A small multi-label image tagger, trained from scratch: trained on regions of photos with short descriptions (Visual Genome), 101725 training examples.
Rows from block 2 of a small multi-label image tagger, named by matrix and row number. Rows with one number belong to one neuron. Each number is 200 + 30 x the weight over its row's rms, rounded and kept within 0 to 999. All counts start at 0.
After each neuron's rows are labels from the 100 images, of 14848, where the neuron reaches its largest size: "strongest on" is what is common among them; "colour at peak" is the nearest of a few named colours to the mean colour under the peak. Only what is clearly more common there than usual is listed. The data: regions of photos with short descriptions (Visual Genome). In brackets: how many of the 100, against the usual share in percent.
# gate: MLP gate (model.blocks.2.mlp.gate.weight, 768x256), inputs 86-171
# fc1: MLP up (model.blocks.2.mlp.fc1.weight, 768x256), inputs 86-171
# fc2: MLP down (model.blocks.2.mlp.fc2.weight, 256x768, transposed), outputs 86-171

gate.15,227,213,227,163,134,178,246,202,189,236,195,201,221,192,239,233,236,206,180,227,248,140,230,236,188,195,170,144,170,178,103,218,200,180,175,187,199,190,220,195,169,213,198,154,199,228,249,244,251,191,229,207,188,184,135,224,186,177,195,186,229,213,131,186,182,214,186,203,197,148,167,167,215,212,223,196,304,222,195,216,174,197,184,180,132,207
fc1.15,176,211,202,238,168,156,212,188,226,237,198,204,183,151,176,216,208,210,213,215,260,175,160,189,241,214,164,161,228,220,148,240,181,171,165,246,188,248,185,197,173,224,198,201,216,158,203,199,242,200,219,259,250,203,222,225,190,284,174,220,219,220,185,141,231,209,205,175,200,215,253,190,135,274,188,163,256,219,191,198,222,166,194,224,206,163
fc2.15,152,188,179,219,233,235,159,156,231,163,204,204,134,200,209,154,215,187,202,204,181,154,227,256,223,167,229,221,207,125,172,161,165,262,192,167,221,246,235,168,191,199,137,190,205,218,212,194,123,250,241,234,257,175,231,187,167,207,189,167,153,178,118,188,199,173,225,245,234,183,246,185,240,167,236,216,236,186,225,182,252,237,169,229,214,204
strongest on: text has "snow" (31 vs 1.4)
colour at peak: grey (71 vs 34)

gate.85,137,170,185,188,199,193,220,236,233,174,178,210,155,118,213,185,163,250,180,148,164,223,180,201,215,158,218,207,227,183,214,191,186,239,194,214,256,177,227,216,160,210,238,215,185,165,162,236,184,190,215,217,221,236,193,184,235,210,234,162,192,230,250,173,272,161,226,206,193,205,169,219,154,193,196,158,208,172,206,210,226,185,197,237,226,208
fc1.85,211,131,142,164,180,174,215,195,158,156,198,157,154,224,163,223,207,182,178,186,213,185,155,198,185,219,194,195,221,185,229,221,197,182,153,183,168,190,138,176,205,165,215,240,162,223,231,216,239,167,186,207,195,226,230,214,227,185,178,227,181,237,245,203,166,192,195,173,193,220,221,184,186,192,257,205,174,247,203,155,243,224,163,188,147,233
fc2.85,208,182,138,148,168,149,216,203,194,206,194,228,161,125,169,193,239,174,172,227,139,215,167,189,209,156,218,233,190,191,199,244,158,257,252,217,205,198,211,222,211,173,167,220,214,212,245,173,167,193,184,181,196,164,167,154,163,202,202,213,191,211,198,215,223,193,186,146,193,221,168,179,179,169,254,193,208,194,198,232,198,177,244,202,183,217
strongest on: text has "red" (50 vs 4.2)
colour at peak: red (59 vs 0.8)

gate.222,211,226,210,195,196,193,208,262,214,228,176,243,192,230,188,157,161,197,154,213,198,229,152,181,235,197,200,205,169,199,207,177,237,191,215,262,175,196,204,140,238,213,206,184,204,222,225,155,217,190,210,233,212,183,188,208,235,219,210,236,238,205,230,145,243,197,199,212,224,178,239,183,207,200,199,190,224,194,202,169,185,152,191,186,250,188
fc1.222,199,167,208,174,211,199,159,209,188,145,225,170,154,174,174,171,210,189,221,218,177,216,198,175,140,165,183,203,185,215,201,206,162,215,197,229,226,210,241,256,248,154,177,195,252,180,221,161,245,189,207,210,228,192,192,170,219,278,223,209,158,210,150,195,224,168,134,200,211,218,242,156,201,236,139,237,224,232,192,229,198,91,155,184,156,121
fc2.222,237,175,169,186,252,233,223,152,223,246,212,184,240,188,228,188,167,231,206,155,211,222,208,208,244,223,198,209,206,190,204,209,213,199,195,145,201,167,234,253,191,224,125,170,247,242,154,204,145,206,195,245,183,191,214,182,190,171,157,255,221,225,173,180,180,190,222,179,224,186,187,198,144,207,208,174,197,222,139,175,237,214,221,233,231,261
strongest on: text has "pink" (28 vs 0.9)
colour at peak: pink (55 vs 9.9)

gate.655,194,155,179,129,202,207,220,187,184,256,206,227,201,196,167,187,177,185,158,150,189,183,210,187,204,210,176,174,172,161,156,189,183,237,191,211,250,212,166,198,173,178,177,173,208,238,212,184,251,174,244,164,202,179,259,159,198,181,196,202,210,165,243,182,184,191,256,226,221,143,195,182,180,159,191,213,245,193,238,206,222,185,205,216,212,213
fc1.655,230,176,217,238,210,167,243,244,167,157,226,135,264,192,184,198,147,217,211,135,162,208,222,202,194,189,189,187,220,201,226,197,208,218,164,225,217,203,172,226,177,199,247,216,152,221,199,180,205,270,199,223,236,212,162,213,205,158,217,189,229,241,195,225,240,206,176,172,173,180,188,141,232,177,223,209,168,188,215,174,194,203,199,185,211,212
fc2.655,224,221,203,196,161,226,177,224,160,225,169,224,191,219,214,227,183,175,150,218,211,158,173,262,178,154,128,199,220,111,241,159,249,182,164,189,200,194,170,175,192,141,179,160,225,214,187,114,174,178,207,230,128,166,225,196,196,190,212,235,203,154,237,192,197,184,233,207,145,222,186,201,183,211,226,272,216,233,188,248,202,199,218,201,241,228
strongest on: text has "blue" (25 vs 5.2)
colour at peak: blue (79 vs 0.8)

gate.731,207,123,283,185,189,194,196,207,177,211,200,222,214,188,210,217,179,179,212,166,214,225,178,218,183,190,178,189,209,252,270,239,196,216,197,175,165,214,234,209,210,196,233,205,189,226,193,195,158,199,225,246,193,187,168,199,269,198,153,188,204,244,164,163,205,197,223,191,218,193,189,150,139,146,182,180,178,247,290,192,264,184,207,214,199,165
fc1.731,200,162,174,210,222,194,199,207,156,184,154,176,182,198,161,223,179,218,193,181,207,199,145,210,194,174,248,216,212,239,224,228,207,206,171,205,194,171,269,251,201,159,206,215,209,219,213,187,189,217,193,277,202,154,146,175,309,204,166,170,150,236,160,203,234,216,248,212,190,234,208,133,175,163,215,184,177,218,231,155,220,187,169,206,222,229
fc2.731,172,263,197,201,206,192,208,193,228,189,255,237,185,254,201,173,140,218,200,217,169,237,250,219,234,258,238,241,275,232,238,207,209,204,180,225,136,200,241,203,197,189,186,120,234,235,190,215,193,199,181,172,177,242,259,202,163,178,226,127,181,162,186,210,231,176,213,202,191,196,184,215,164,194,187,234,229,186,239,184,198,179,180,233,188,206
strongest on: text has "black" (36 vs 7.5)
colour at peak: black (90 vs 12.8)

gate.482,226,159,179,199,230,207,221,168,184,196,192,187,166,221,186,193,198,252,255,190,191,189,234,158,219,225,163,262,179,210,214,214,197,156,184,147,194,179,168,204,246,180,212,119,208,199,192,171,203,165,203,261,199,233,219,185,198,195,204,179,232,153,170,233,242,166,214,177,202,240,176,203,190,214,198,216,175,209,212,182,162,191,222,181,184,213
fc1.482,171,208,198,204,169,173,167,170,206,227,217,185,183,196,180,225,229,130,166,188,144,205,150,191,226,160,142,187,187,237,183,189,250,247,197,241,190,209,226,193,193,146,229,214,217,160,143,191,177,239,189,130,231,206,193,210,233,221,211,201,180,217,208,173,194,211,193,259,175,252,164,204,205,226,155,243,258,153,191,244,225,208,151,216,196,219
fc2.482,222,218,229,174,190,200,148,140,224,210,202,176,205,208,202,198,165,210,207,179,265,218,206,92,153,195,209,221,189,143,207,135,140,161,222,148,221,163,141,246,166,189,227,201,181,184,183,249,184,171,187,221,183,186,225,211,148,156,217,226,222,188,201,218,202,228,199,209,160,171,173,216,242,181,180,230,185,215,224,167,158,188,220,261,213,164
strongest on: text has "sky" (26 vs 2)
colour at peak: black (37 vs 12.8); cyan (25 vs 1.2)

gate.403,260,140,156,141,143,161,153,191,197,204,223,201,163,189,193,157,210,173,184,202,189,190,209,206,200,136,204,190,197,208,223,203,187,162,150,197,215,193,184,178,187,235,207,205,233,208,155,158,200,91,198,224,138,156,212,142,214,186,182,181,162,173,176,204,211,206,160,199,204,179,156,216,173,210,195,208,192,141,154,241,191,196,228,188,198,176
fc1.403,180,192,177,169,224,205,204,206,155,242,185,228,248,220,173,143,193,188,231,220,199,223,243,179,186,198,198,180,226,240,168,219,137,199,247,184,220,210,220,205,240,178,186,216,196,214,203,218,225,184,174,208,202,192,183,176,184,222,216,174,191,221,240,197,178,178,187,211,237,215,221,193,215,242,214,243,223,194,208,225,203,325,220,210,195,222
fc2.403,183,215,221,152,177,213,187,237,196,175,184,198,211,210,183,240,183,172,270,233,206,177,240,198,206,215,250,237,246,203,202,219,257,200,201,226,181,232,207,246,188,168,190,203,246,201,205,227,235,219,225,198,282,171,195,220,215,205,195,156,210,182,154,233,195,189,210,158,165,177,207,140,168,230,165,234,189,162,232,190,177,180,234,198,203,202
strongest on: text has "sky" (39 vs 2)
colour at peak: pink (39 vs 9.9); white (28 vs 5.9)

gate.149,141,228,150,228,165,150,202,184,249,175,222,99,186,182,222,156,190,225,185,189,157,198,169,241,194,176,175,224,168,170,141,185,182,218,206,224,164,219,179,200,204,200,155,164,184,184,154,153,143,160,116,225,205,191,197,192,167,253,225,205,181,189,140,169,186,217,197,244,185,189,207,168,162,206,170,265,220,208,217,172,210,173,203,173,208,198
fc1.149,196,227,199,201,154,162,215,183,225,184,197,116,223,194,218,242,187,211,186,189,133,238,236,262,179,168,202,209,165,166,161,187,178,205,173,180,223,265,170,180,216,196,143,147,185,208,173,144,195,172,124,185,152,202,159,197,189,232,239,214,209,191,228,155,189,184,156,197,204,264,183,170,181,206,165,226,179,164,174,230,201,191,185,182,227,187
fc2.149,191,184,225,206,220,210,209,216,161,203,187,204,210,188,199,229,177,148,205,215,177,224,212,225,212,177,167,164,236,221,219,223,159,227,190,172,185,166,179,197,193,225,203,173,208,223,185,258,170,180,186,171,180,214,242,220,109,157,277,170,182,220,271,216,189,189,233,185,170,183,164,182,191,193,258,211,258,140,181,254,197,234,157,171,237,239
strongest on: text has "sky" (39 vs 2); text has "white" (33 vs 11.4)
colour at peak: white (92 vs 5.9)

gate.331,234,168,161,187,191,186,219,185,202,195,208,206,185,229,200,175,199,241,257,158,196,184,152,238,179,198,201,163,241,247,209,202,203,195,193,164,142,221,243,200,211,159,201,201,197,254,172,175,201,196,285,209,169,254,208,217,212,196,154,213,185,184,198,214,151,186,212,137,197,169,231,158,188,161,163,195,214,251,164,178,231,240,211,205,207,237
fc1.331,194,188,188,178,182,192,222,183,158,185,204,211,255,278,168,241,199,218,195,209,188,186,185,235,153,251,201,199,169,235,178,218,187,218,175,227,217,284,201,183,229,183,174,167,208,145,224,190,221,223,193,162,114,188,182,179,159,157,188,230,165,119,198,190,219,218,204,209,178,217,207,206,180,226,184,238,207,257,247,188,217,178,173,205,219,245
fc2.331,256,200,228,226,220,192,176,216,157,208,192,214,246,167,199,267,188,191,193,197,203,212,254,185,189,169,226,216,170,169,132,201,208,183,199,177,172,237,208,229,187,200,202,223,204,242,222,238,214,182,201,221,230,156,222,172,195,202,193,183,257,211,162,172,223,159,190,204,125,227,179,160,230,230,218,188,199,159,220,201,199,239,173,162,240,189
strongest on: text has "blue" (26 vs 5.2)
colour at peak: grey (62 vs 34)

gate.366,228,142,205,221,193,222,200,191,194,218,250,222,186,182,157,212,189,168,197,220,179,211,185,201,209,226,211,179,211,227,156,202,70,168,206,199,219,229,250,171,143,247,172,258,214,219,207,206,270,202,234,182,203,227,209,197,178,206,184,244,170,142,161,177,182,196,241,171,196,196,249,220,229,171,179,179,238,284,184,206,243,194,198,168,207,234
fc1.366,226,241,190,201,192,203,208,205,129,196,186,219,219,199,179,178,180,183,174,184,181,187,198,229,166,276,183,228,232,206,236,156,156,199,195,200,188,203,219,241,218,211,192,157,163,228,170,193,234,205,150,164,233,175,177,164,231,199,194,180,213,265,246,200,266,204,193,227,179,250,166,224,164,245,168,213,180,212,228,246,225,213,127,203,189,199
fc2.366,177,180,163,202,251,207,210,130,242,195,146,171,133,256,192,188,216,171,175,170,185,236,229,192,224,199,225,220,184,164,190,223,141,210,191,220,232,268,230,186,204,257,269,256,236,209,229,191,207,85,127,174,209,173,188,205,149,221,253,219,203,208,237,156,176,195,245,209,171,168,181,228,218,174,222,236,177,237,173,174,195,202,242,149,203,192
strongest on: text has "blue" (29 vs 5.2)
colour at peak: grey (60 vs 34)

gate.327,160,195,207,222,210,192,243,219,193,227,181,159,224,183,241,153,185,211,187,201,170,254,215,199,185,183,222,180,266,184,250,239,198,203,187,246,251,255,162,199,180,191,170,221,164,199,210,160,206,196,158,220,238,192,246,195,181,234,201,211,206,172,218,191,213,179,251,159,187,191,176,232,169,193,166,183,237,185,163,215,159,221,233,197,229,238
fc1.327,211,207,222,195,189,150,221,202,223,234,257,164,179,183,228,192,221,177,248,163,232,161,218,185,244,202,198,195,223,236,214,211,175,158,176,171,212,151,206,175,158,179,217,209,193,199,210,175,199,212,232,172,287,206,182,149,219,242,186,219,226,204,272,191,165,115,148,182,188,218,274,155,268,205,237,229,127,199,234,170,276,207,186,198,226,203
fc2.327,219,216,185,238,163,199,182,184,202,194,183,220,152,190,194,216,146,171,188,216,227,215,184,217,178,196,180,213,121,169,139,173,186,206,135,231,183,232,154,188,264,149,146,217,195,243,156,201,204,186,184,224,179,148,170,199,185,188,179,207,197,128,147,155,148,274,181,181,162,248,249,222,160,156,257,193,161,169,188,195,174,256,173,230,188,218
strongest on: text has "red" (27 vs 4.2)
colour at peak: brown (65 vs 31.5)

gate.291,218,203,191,221,242,227,199,156,173,171,212,205,204,225,229,186,127,209,248,157,165,233,219,281,196,213,223,202,223,214,188,205,195,244,177,185,194,227,189,234,177,192,189,210,239,208,225,207,221,234,146,215,184,177,196,202,227,179,187,143,189,177,153,256,243,189,151,163,211,183,175,213,164,166,163,220,223,202,179,178,190,278,182,214,211,130
fc1.291,172,218,181,163,141,251,230,148,185,240,242,144,187,161,187,158,255,180,214,250,191,192,247,183,211,135,193,232,202,223,204,252,183,220,215,170,233,150,165,163,226,215,190,191,178,233,225,177,166,180,248,90,204,233,194,195,210,189,189,199,217,230,235,222,201,167,184,205,234,255,181,151,209,185,203,186,167,215,163,187,196,159,227,171,184,222
fc2.291,229,192,237,230,219,232,230,254,192,234,228,205,205,223,216,245,186,170,232,202,177,197,186,204,233,199,186,180,196,199,215,226,199,225,191,190,164,256,211,237,195,201,229,233,153,176,256,218,241,193,158,177,200,211,210,153,211,156,196,201,196,143,231,189,207,241,214,226,149,164,195,177,219,167,235,197,245,168,211,191,181,206,206,205,215,185
strongest on: text has "black" (30 vs 7.5)
colour at peak: black (96 vs 12.8)

gate.443,230,168,164,227,219,164,165,226,214,165,189,199,223,157,197,210,208,169,216,154,187,254,188,202,175,219,180,228,166,184,184,213,247,162,194,203,227,168,208,151,170,174,96,262,208,155,195,221,179,205,200,243,203,238,209,213,169,209,171,193,182,235,216,194,180,204,184,230,241,229,175,155,158,258,182,229,197,165,186,183,224,149,198,196,192,240
fc1.443,232,193,236,204,238,206,193,175,221,170,157,170,210,168,209,240,243,138,218,155,210,189,203,211,170,187,186,206,214,161,155,192,192,187,150,239,246,176,192,199,189,232,150,224,184,189,173,157,235,230,254,209,197,194,193,219,214,218,197,203,171,211,189,185,156,198,192,249,177,262,154,178,190,206,139,181,140,130,162,190,196,190,198,194,216,241
fc2.443,197,204,171,218,199,177,165,199,189,216,193,181,160,167,142,228,215,218,157,252,188,200,187,141,180,176,223,210,182,178,235,210,157,209,242,180,189,173,215,217,232,166,171,218,146,186,206,188,233,195,171,130,173,215,267,226,242,164,231,165,160,178,225,218,190,173,178,204,206,148,139,223,265,194,208,232,201,188,127,183,251,184,129,190,178,171
strongest on: text has "pink" (31 vs 0.9)
colour at peak: pink (32 vs 9.9)

gate.138,195,186,235,214,215,196,208,151,166,195,239,214,191,122,196,240,217,241,166,250,197,222,191,161,181,183,207,182,164,199,205,191,199,232,158,170,159,181,163,215,220,222,214,215,154,267,178,242,213,192,143,210,182,167,250,195,161,253,200,199,175,140,184,176,240,191,188,254,219,110,176,199,217,154,172,196,204,235,172,202,231,150,143,203,191,200
fc1.138,177,175,264,272,222,165,146,177,161,229,255,201,154,182,239,238,178,156,217,213,175,142,182,200,190,192,207,204,169,192,208,202,227,183,187,161,145,193,185,167,256,179,181,187,217,200,162,198,146,230,153,227,256,239,222,190,174,232,143,197,214,201,229,170,193,155,181,131,213,200,215,166,226,177,173,231,177,187,218,171,246,203,240,195,212,233
fc2.138,201,186,230,195,220,190,188,209,190,258,199,205,241,214,261,201,215,193,217,204,217,235,200,219,187,198,183,125,225,203,226,189,240,220,213,201,150,258,170,179,180,152,204,211,243,197,229,145,184,186,209,197,213,160,200,211,200,182,227,231,178,236,206,222,184,233,218,178,206,195,214,227,143,202,270,217,223,231,192,161,186,211,206,206,181,202
strongest on: text has "snow" (31 vs 1.4)
colour at peak: pink (29 vs 9.9)

gate.77,211,195,239,200,145,196,220,175,204,199,198,210,208,213,196,185,129,192,176,210,199,248,189,200,223,171,231,228,257,206,174,212,212,177,170,212,197,190,182,236,192,223,216,204,229,225,184,237,150,223,197,187,185,226,207,181,192,184,141,250,189,214,232,202,134,234,211,187,179,165,230,178,194,206,156,248,218,183,171,173,218,245,219,239,210,159
fc1.77,196,177,236,263,226,216,248,216,195,196,163,233,194,234,217,253,231,176,272,238,213,220,204,226,239,187,217,159,218,134,223,183,168,223,192,168,172,187,225,193,206,187,172,260,160,186,242,176,196,190,220,169,207,187,199,199,208,185,133,215,229,227,255,158,216,198,179,173,171,255,219,200,225,198,235,195,151,204,183,216,180,211,247,214,205,208
fc2.77,192,210,161,196,234,170,190,179,209,184,177,174,212,170,205,201,232,175,186,222,162,181,228,202,206,207,173,211,179,250,175,193,265,162,244,230,214,185,184,251,236,190,183,213,211,213,188,202,220,220,134,149,193,201,214,193,190,169,202,182,210,198,198,220,184,215,168,166,221,164,203,231,185,213,163,185,187,246,171,219,218,173,189,175,214,219
strongest on: text has "green" (25 vs 4.3)
colour at peak: brown (67 vs 31.5)

gate.230,190,190,164,182,249,199,225,175,243,220,164,212,219,223,161,218,201,171,215,221,238,161,177,199,195,174,193,173,266,162,181,171,157,175,195,190,185,180,214,174,196,223,249,178,232,170,210,170,225,212,227,200,167,220,222,226,213,226,215,210,240,173,184,132,218,231,190,221,194,156,207,204,239,214,178,196,218,217,162,157,193,197,230,185,177,184
fc1.230,187,225,195,170,145,116,233,242,159,207,217,197,209,164,253,188,235,184,206,240,192,159,214,201,212,208,188,130,232,171,214,277,144,193,153,182,192,169,178,218,182,210,218,157,233,154,216,199,194,190,137,215,193,155,222,210,164,203,152,187,182,158,144,173,199,195,208,207,216,151,213,231,244,164,230,173,226,239,208,192,215,217,173,213,170,185
fc2.230,144,188,170,206,259,208,189,190,236,172,222,214,243,216,209,177,218,138,207,257,238,184,234,194,211,197,224,195,229,175,164,216,200,239,213,150,198,191,209,200,195,197,165,166,282,150,230,256,188,232,179,191,241,188,256,241,253,160,192,192,265,184,168,164,235,159,165,228,185,145,201,143,240,184,223,201,191,192,214,210,207,186,189,155,207,223
strongest on: text has "snow" (26 vs 1.4)
colour at peak: pink (29 vs 9.9)

gate.645,195,222,212,215,203,215,201,193,133,226,188,252,200,137,228,198,235,147,201,197,195,194,190,196,232,219,214,138,227,159,188,228,193,179,218,242,189,204,260,153,220,266,155,210,203,156,198,236,225,204,152,217,176,219,221,193,181,230,220,185,219,207,189,234,247,184,234,245,182,207,194,133,185,189,181,217,165,200,126,186,232,169,187,219,162,270
fc1.645,163,179,230,244,231,187,196,188,213,176,192,255,186,194,208,190,223,188,208,227,202,178,212,214,227,191,174,199,198,180,206,221,207,222,192,189,193,185,234,195,178,207,144,219,217,158,198,252,175,233,136,207,175,153,212,174,235,262,173,171,172,180,196,200,187,174,226,230,141,181,171,151,212,197,184,156,196,189,147,210,233,208,219,207,170,201
fc2.645,223,183,201,177,234,234,211,223,183,190,176,228,205,241,188,176,173,168,141,236,197,262,270,228,171,178,211,245,237,210,181,247,167,249,200,165,161,231,196,205,216,198,224,176,202,185,212,180,251,175,227,161,239,224,188,236,201,222,205,216,218,177,220,210,221,178,214,204,208,191,198,179,220,237,224,208,232,162,213,185,169,157,188,145,250,186
strongest on: text has "white" (28 vs 11.4)
colour at peak: white (42 vs 5.9)

gate.36,202,189,173,175,199,167,197,162,229,213,180,251,185,137,187,172,184,218,164,211,156,142,156,189,196,158,192,188,163,215,228,200,130,164,239,200,218,157,157,248,256,194,218,208,204,285,217,185,231,237,174,220,204,199,208,209,163,159,204,170,180,177,200,256,211,176,170,181,261,187,250,146,164,202,184,220,159,161,218,222,147,215,186,186,188,188
fc1.36,200,266,205,203,190,200,232,195,209,176,189,173,174,206,214,225,169,185,213,222,182,215,250,174,189,194,256,177,181,182,209,282,201,205,214,222,172,212,221,217,216,214,256,181,170,157,235,210,224,168,156,167,264,179,226,246,209,221,262,279,201,192,248,156,202,195,226,252,215,179,206,243,248,233,227,196,202,145,217,190,229,180,212,209,210,219
fc2.36,158,198,198,179,181,234,205,203,206,221,207,239,209,261,219,193,197,190,230,251,217,218,195,232,175,239,169,199,209,196,181,193,252,200,193,157,198,173,159,202,243,258,233,208,151,252,137,209,143,231,200,192,219,233,203,186,180,189,193,152,137,254,180,236,188,192,159,152,186,175,182,156,194,189,177,185,215,166,255,215,205,245,228,170,231,208
strongest on: text has "plane" (28 vs 0.9)
colour at peak: grey (68 vs 34)

gate.747,179,147,193,202,180,184,217,191,224,217,168,160,158,188,195,203,227,225,186,224,235,187,241,211,180,230,238,187,157,203,188,179,154,182,147,205,269,156,207,239,152,148,233,153,167,229,204,211,181,190,217,205,179,166,207,201,168,215,150,232,243,185,171,218,134,155,163,227,250,197,204,189,178,163,172,180,219,217,190,223,198,176,188,204,239,191
fc1.747,208,165,203,224,181,173,237,181,257,266,156,207,172,158,221,211,221,208,146,250,190,194,215,150,188,215,201,128,183,227,162,194,154,202,114,207,206,189,219,175,248,169,225,189,230,207,236,217,205,193,190,164,157,194,187,176,224,221,207,205,203,161,183,223,201,186,158,168,204,177,213,144,161,232,171,173,205,219,164,181,203,190,225,187,242,218
fc2.747,167,177,215,183,200,232,177,119,155,191,226,153,159,205,240,241,163,138,175,202,220,167,201,190,213,196,200,215,176,188,162,182,163,178,217,229,195,235,216,181,199,154,177,226,192,171,211,212,191,240,209,179,273,245,222,213,165,201,218,207,187,216,196,169,181,203,196,177,212,221,214,217,262,140,187,203,198,206,192,191,240,248,171,205,176,189
strongest on: text has "snow" (35 vs 1.4)
colour at peak: pink (40 vs 9.9)

gate.756,177,251,174,159,215,222,189,236,178,220,169,249,157,222,252,189,207,196,228,161,200,146,159,205,230,207,202,241,194,183,199,188,195,214,218,185,210,229,198,186,230,212,150,184,158,228,268,204,236,180,196,210,230,199,199,129,189,231,257,215,270,198,178,233,213,208,195,276,212,195,186,198,220,203,213,195,219,166,208,250,172,169,215,206,150,232
fc1.756,215,224,211,185,229,210,168,208,214,160,175,208,192,213,211,201,171,175,193,187,174,205,138,209,272,177,224,182,176,237,234,191,197,200,214,158,174,166,197,213,211,234,214,231,217,167,265,220,221,290,252,226,236,144,178,168,186,179,186,186,260,229,235,214,186,228,174,213,155,239,198,133,205,183,181,194,201,213,208,261,191,154,194,216,138,206
fc2.756,173,194,143,214,153,148,163,189,203,246,245,225,213,146,172,195,162,174,265,155,200,205,194,199,198,212,232,254,190,167,147,274,202,195,193,279,198,205,208,178,199,162,135,165,203,203,161,193,251,233,174,211,146,211,234,196,125,217,172,175,83,185,189,200,167,176,186,218,254,189,245,252,230,221,187,221,174,197,208,117,215,186,229,195,215,193
strongest on: text has "plane" (28 vs 0.9)
colour at peak: grey (67 vs 34)

gate.615,191,164,202,182,197,211,187,224,179,234,204,223,224,182,238,222,215,151,203,152,205,233,214,179,206,227,155,205,200,214,220,218,247,203,168,214,183,159,213,197,241,185,155,225,150,236,191,129,247,148,199,229,243,211,173,158,185,207,187,166,210,199,178,219,192,224,199,245,207,254,229,173,165,234,239,182,180,205,192,203,181,161,221,191,218,156
fc1.615,186,131,178,190,230,190,221,257,181,183,243,212,247,180,226,226,222,190,205,174,206,209,172,217,147,225,191,175,205,178,218,214,196,245,199,226,177,226,232,248,197,157,140,241,235,162,232,154,199,165,174,261,193,140,209,170,178,163,164,167,239,208,197,233,224,235,205,186,265,243,214,147,187,175,185,239,243,190,227,257,241,150,204,171,207,193
fc2.615,195,192,197,205,212,182,206,200,195,176,168,225,206,145,188,194,227,191,223,183,162,167,210,209,232,201,218,160,187,221,176,189,220,234,194,218,204,174,161,230,208,181,217,166,212,273,206,197,231,173,128,170,193,209,219,250,202,200,194,191,202,165,217,256,231,184,233,135,169,219,174,195,213,252,179,221,183,236,172,172,208,243,190,204,191,171
strongest on: text has "white" (31 vs 11.4)
colour at peak: white (33 vs 5.9)

gate.663,202,191,208,233,166,186,231,185,289,228,185,191,203,209,232,196,204,184,209,239,170,207,118,218,196,252,207,170,189,186,190,218,187,241,197,221,196,198,200,227,208,247,126,271,211,165,229,167,177,240,201,224,198,199,189,210,174,238,135,182,207,196,240,145,180,154,217,215,229,201,203,195,232,184,210,272,237,206,152,146,246,191,136,226,187,164
fc1.663,214,196,217,219,234,204,229,204,201,222,171,146,214,216,253,195,202,204,168,260,211,128,209,216,160,216,265,160,187,164,233,215,205,222,214,208,247,209,210,199,178,149,265,164,182,188,251,238,203,219,243,167,145,135,216,198,255,203,195,231,256,214,203,185,172,227,213,170,219,229,210,247,200,175,231,136,219,222,256,212,199,190,215,203,183,228
fc2.663,193,201,197,149,205,205,184,164,229,287,183,198,211,268,235,151,209,241,176,177,163,229,182,171,199,209,233,260,155,196,217,197,175,214,221,230,160,192,215,176,199,216,189,192,206,145,164,180,182,208,201,183,247,207,223,209,204,128,233,196,177,205,185,205,225,225,161,207,197,299,225,215,144,186,126,216,197,156,180,230,200,166,211,227,234,212
strongest on: text has "sky" (27 vs 2)
colour at peak: white (36 vs 5.9)

gate.37,180,192,227,196,218,170,135,201,199,191,204,255,233,175,230,253,155,181,204,224,143,213,236,198,179,224,185,164,232,196,198,168,184,208,124,208,290,166,227,246,192,183,180,222,181,153,154,191,219,227,193,227,206,224,188,182,193,200,165,195,252,208,186,212,208,198,224,176,200,214,223,166,181,212,206,158,165,168,206,219,248,130,219,247,258,220
fc1.37,186,210,168,157,195,208,165,229,229,178,200,254,153,166,251,220,191,186,202,164,130,181,204,169,193,182,198,178,186,221,178,211,177,173,182,203,213,192,168,158,220,205,213,222,188,214,193,194,247,192,248,195,188,171,185,159,231,240,209,201,243,215,194,187,226,203,198,201,204,132,113,228,223,176,181,207,144,160,168,207,247,207,176,184,175,196
fc2.37,175,140,228,243,211,195,206,197,152,218,220,199,204,220,210,215,187,212,210,205,191,204,194,287,202,202,257,177,211,206,197,209,228,185,166,196,193,185,204,213,172,173,192,208,205,193,228,206,217,179,127,214,200,223,171,202,219,182,173,189,235,180,180,200,198,176,238,182,150,225,176,228,245,198,185,189,198,186,214,190,212,197,179,129,208,188
strongest on: text has "white" (29 vs 11.4)
colour at peak: white (38 vs 5.9); pink (36 vs 9.9)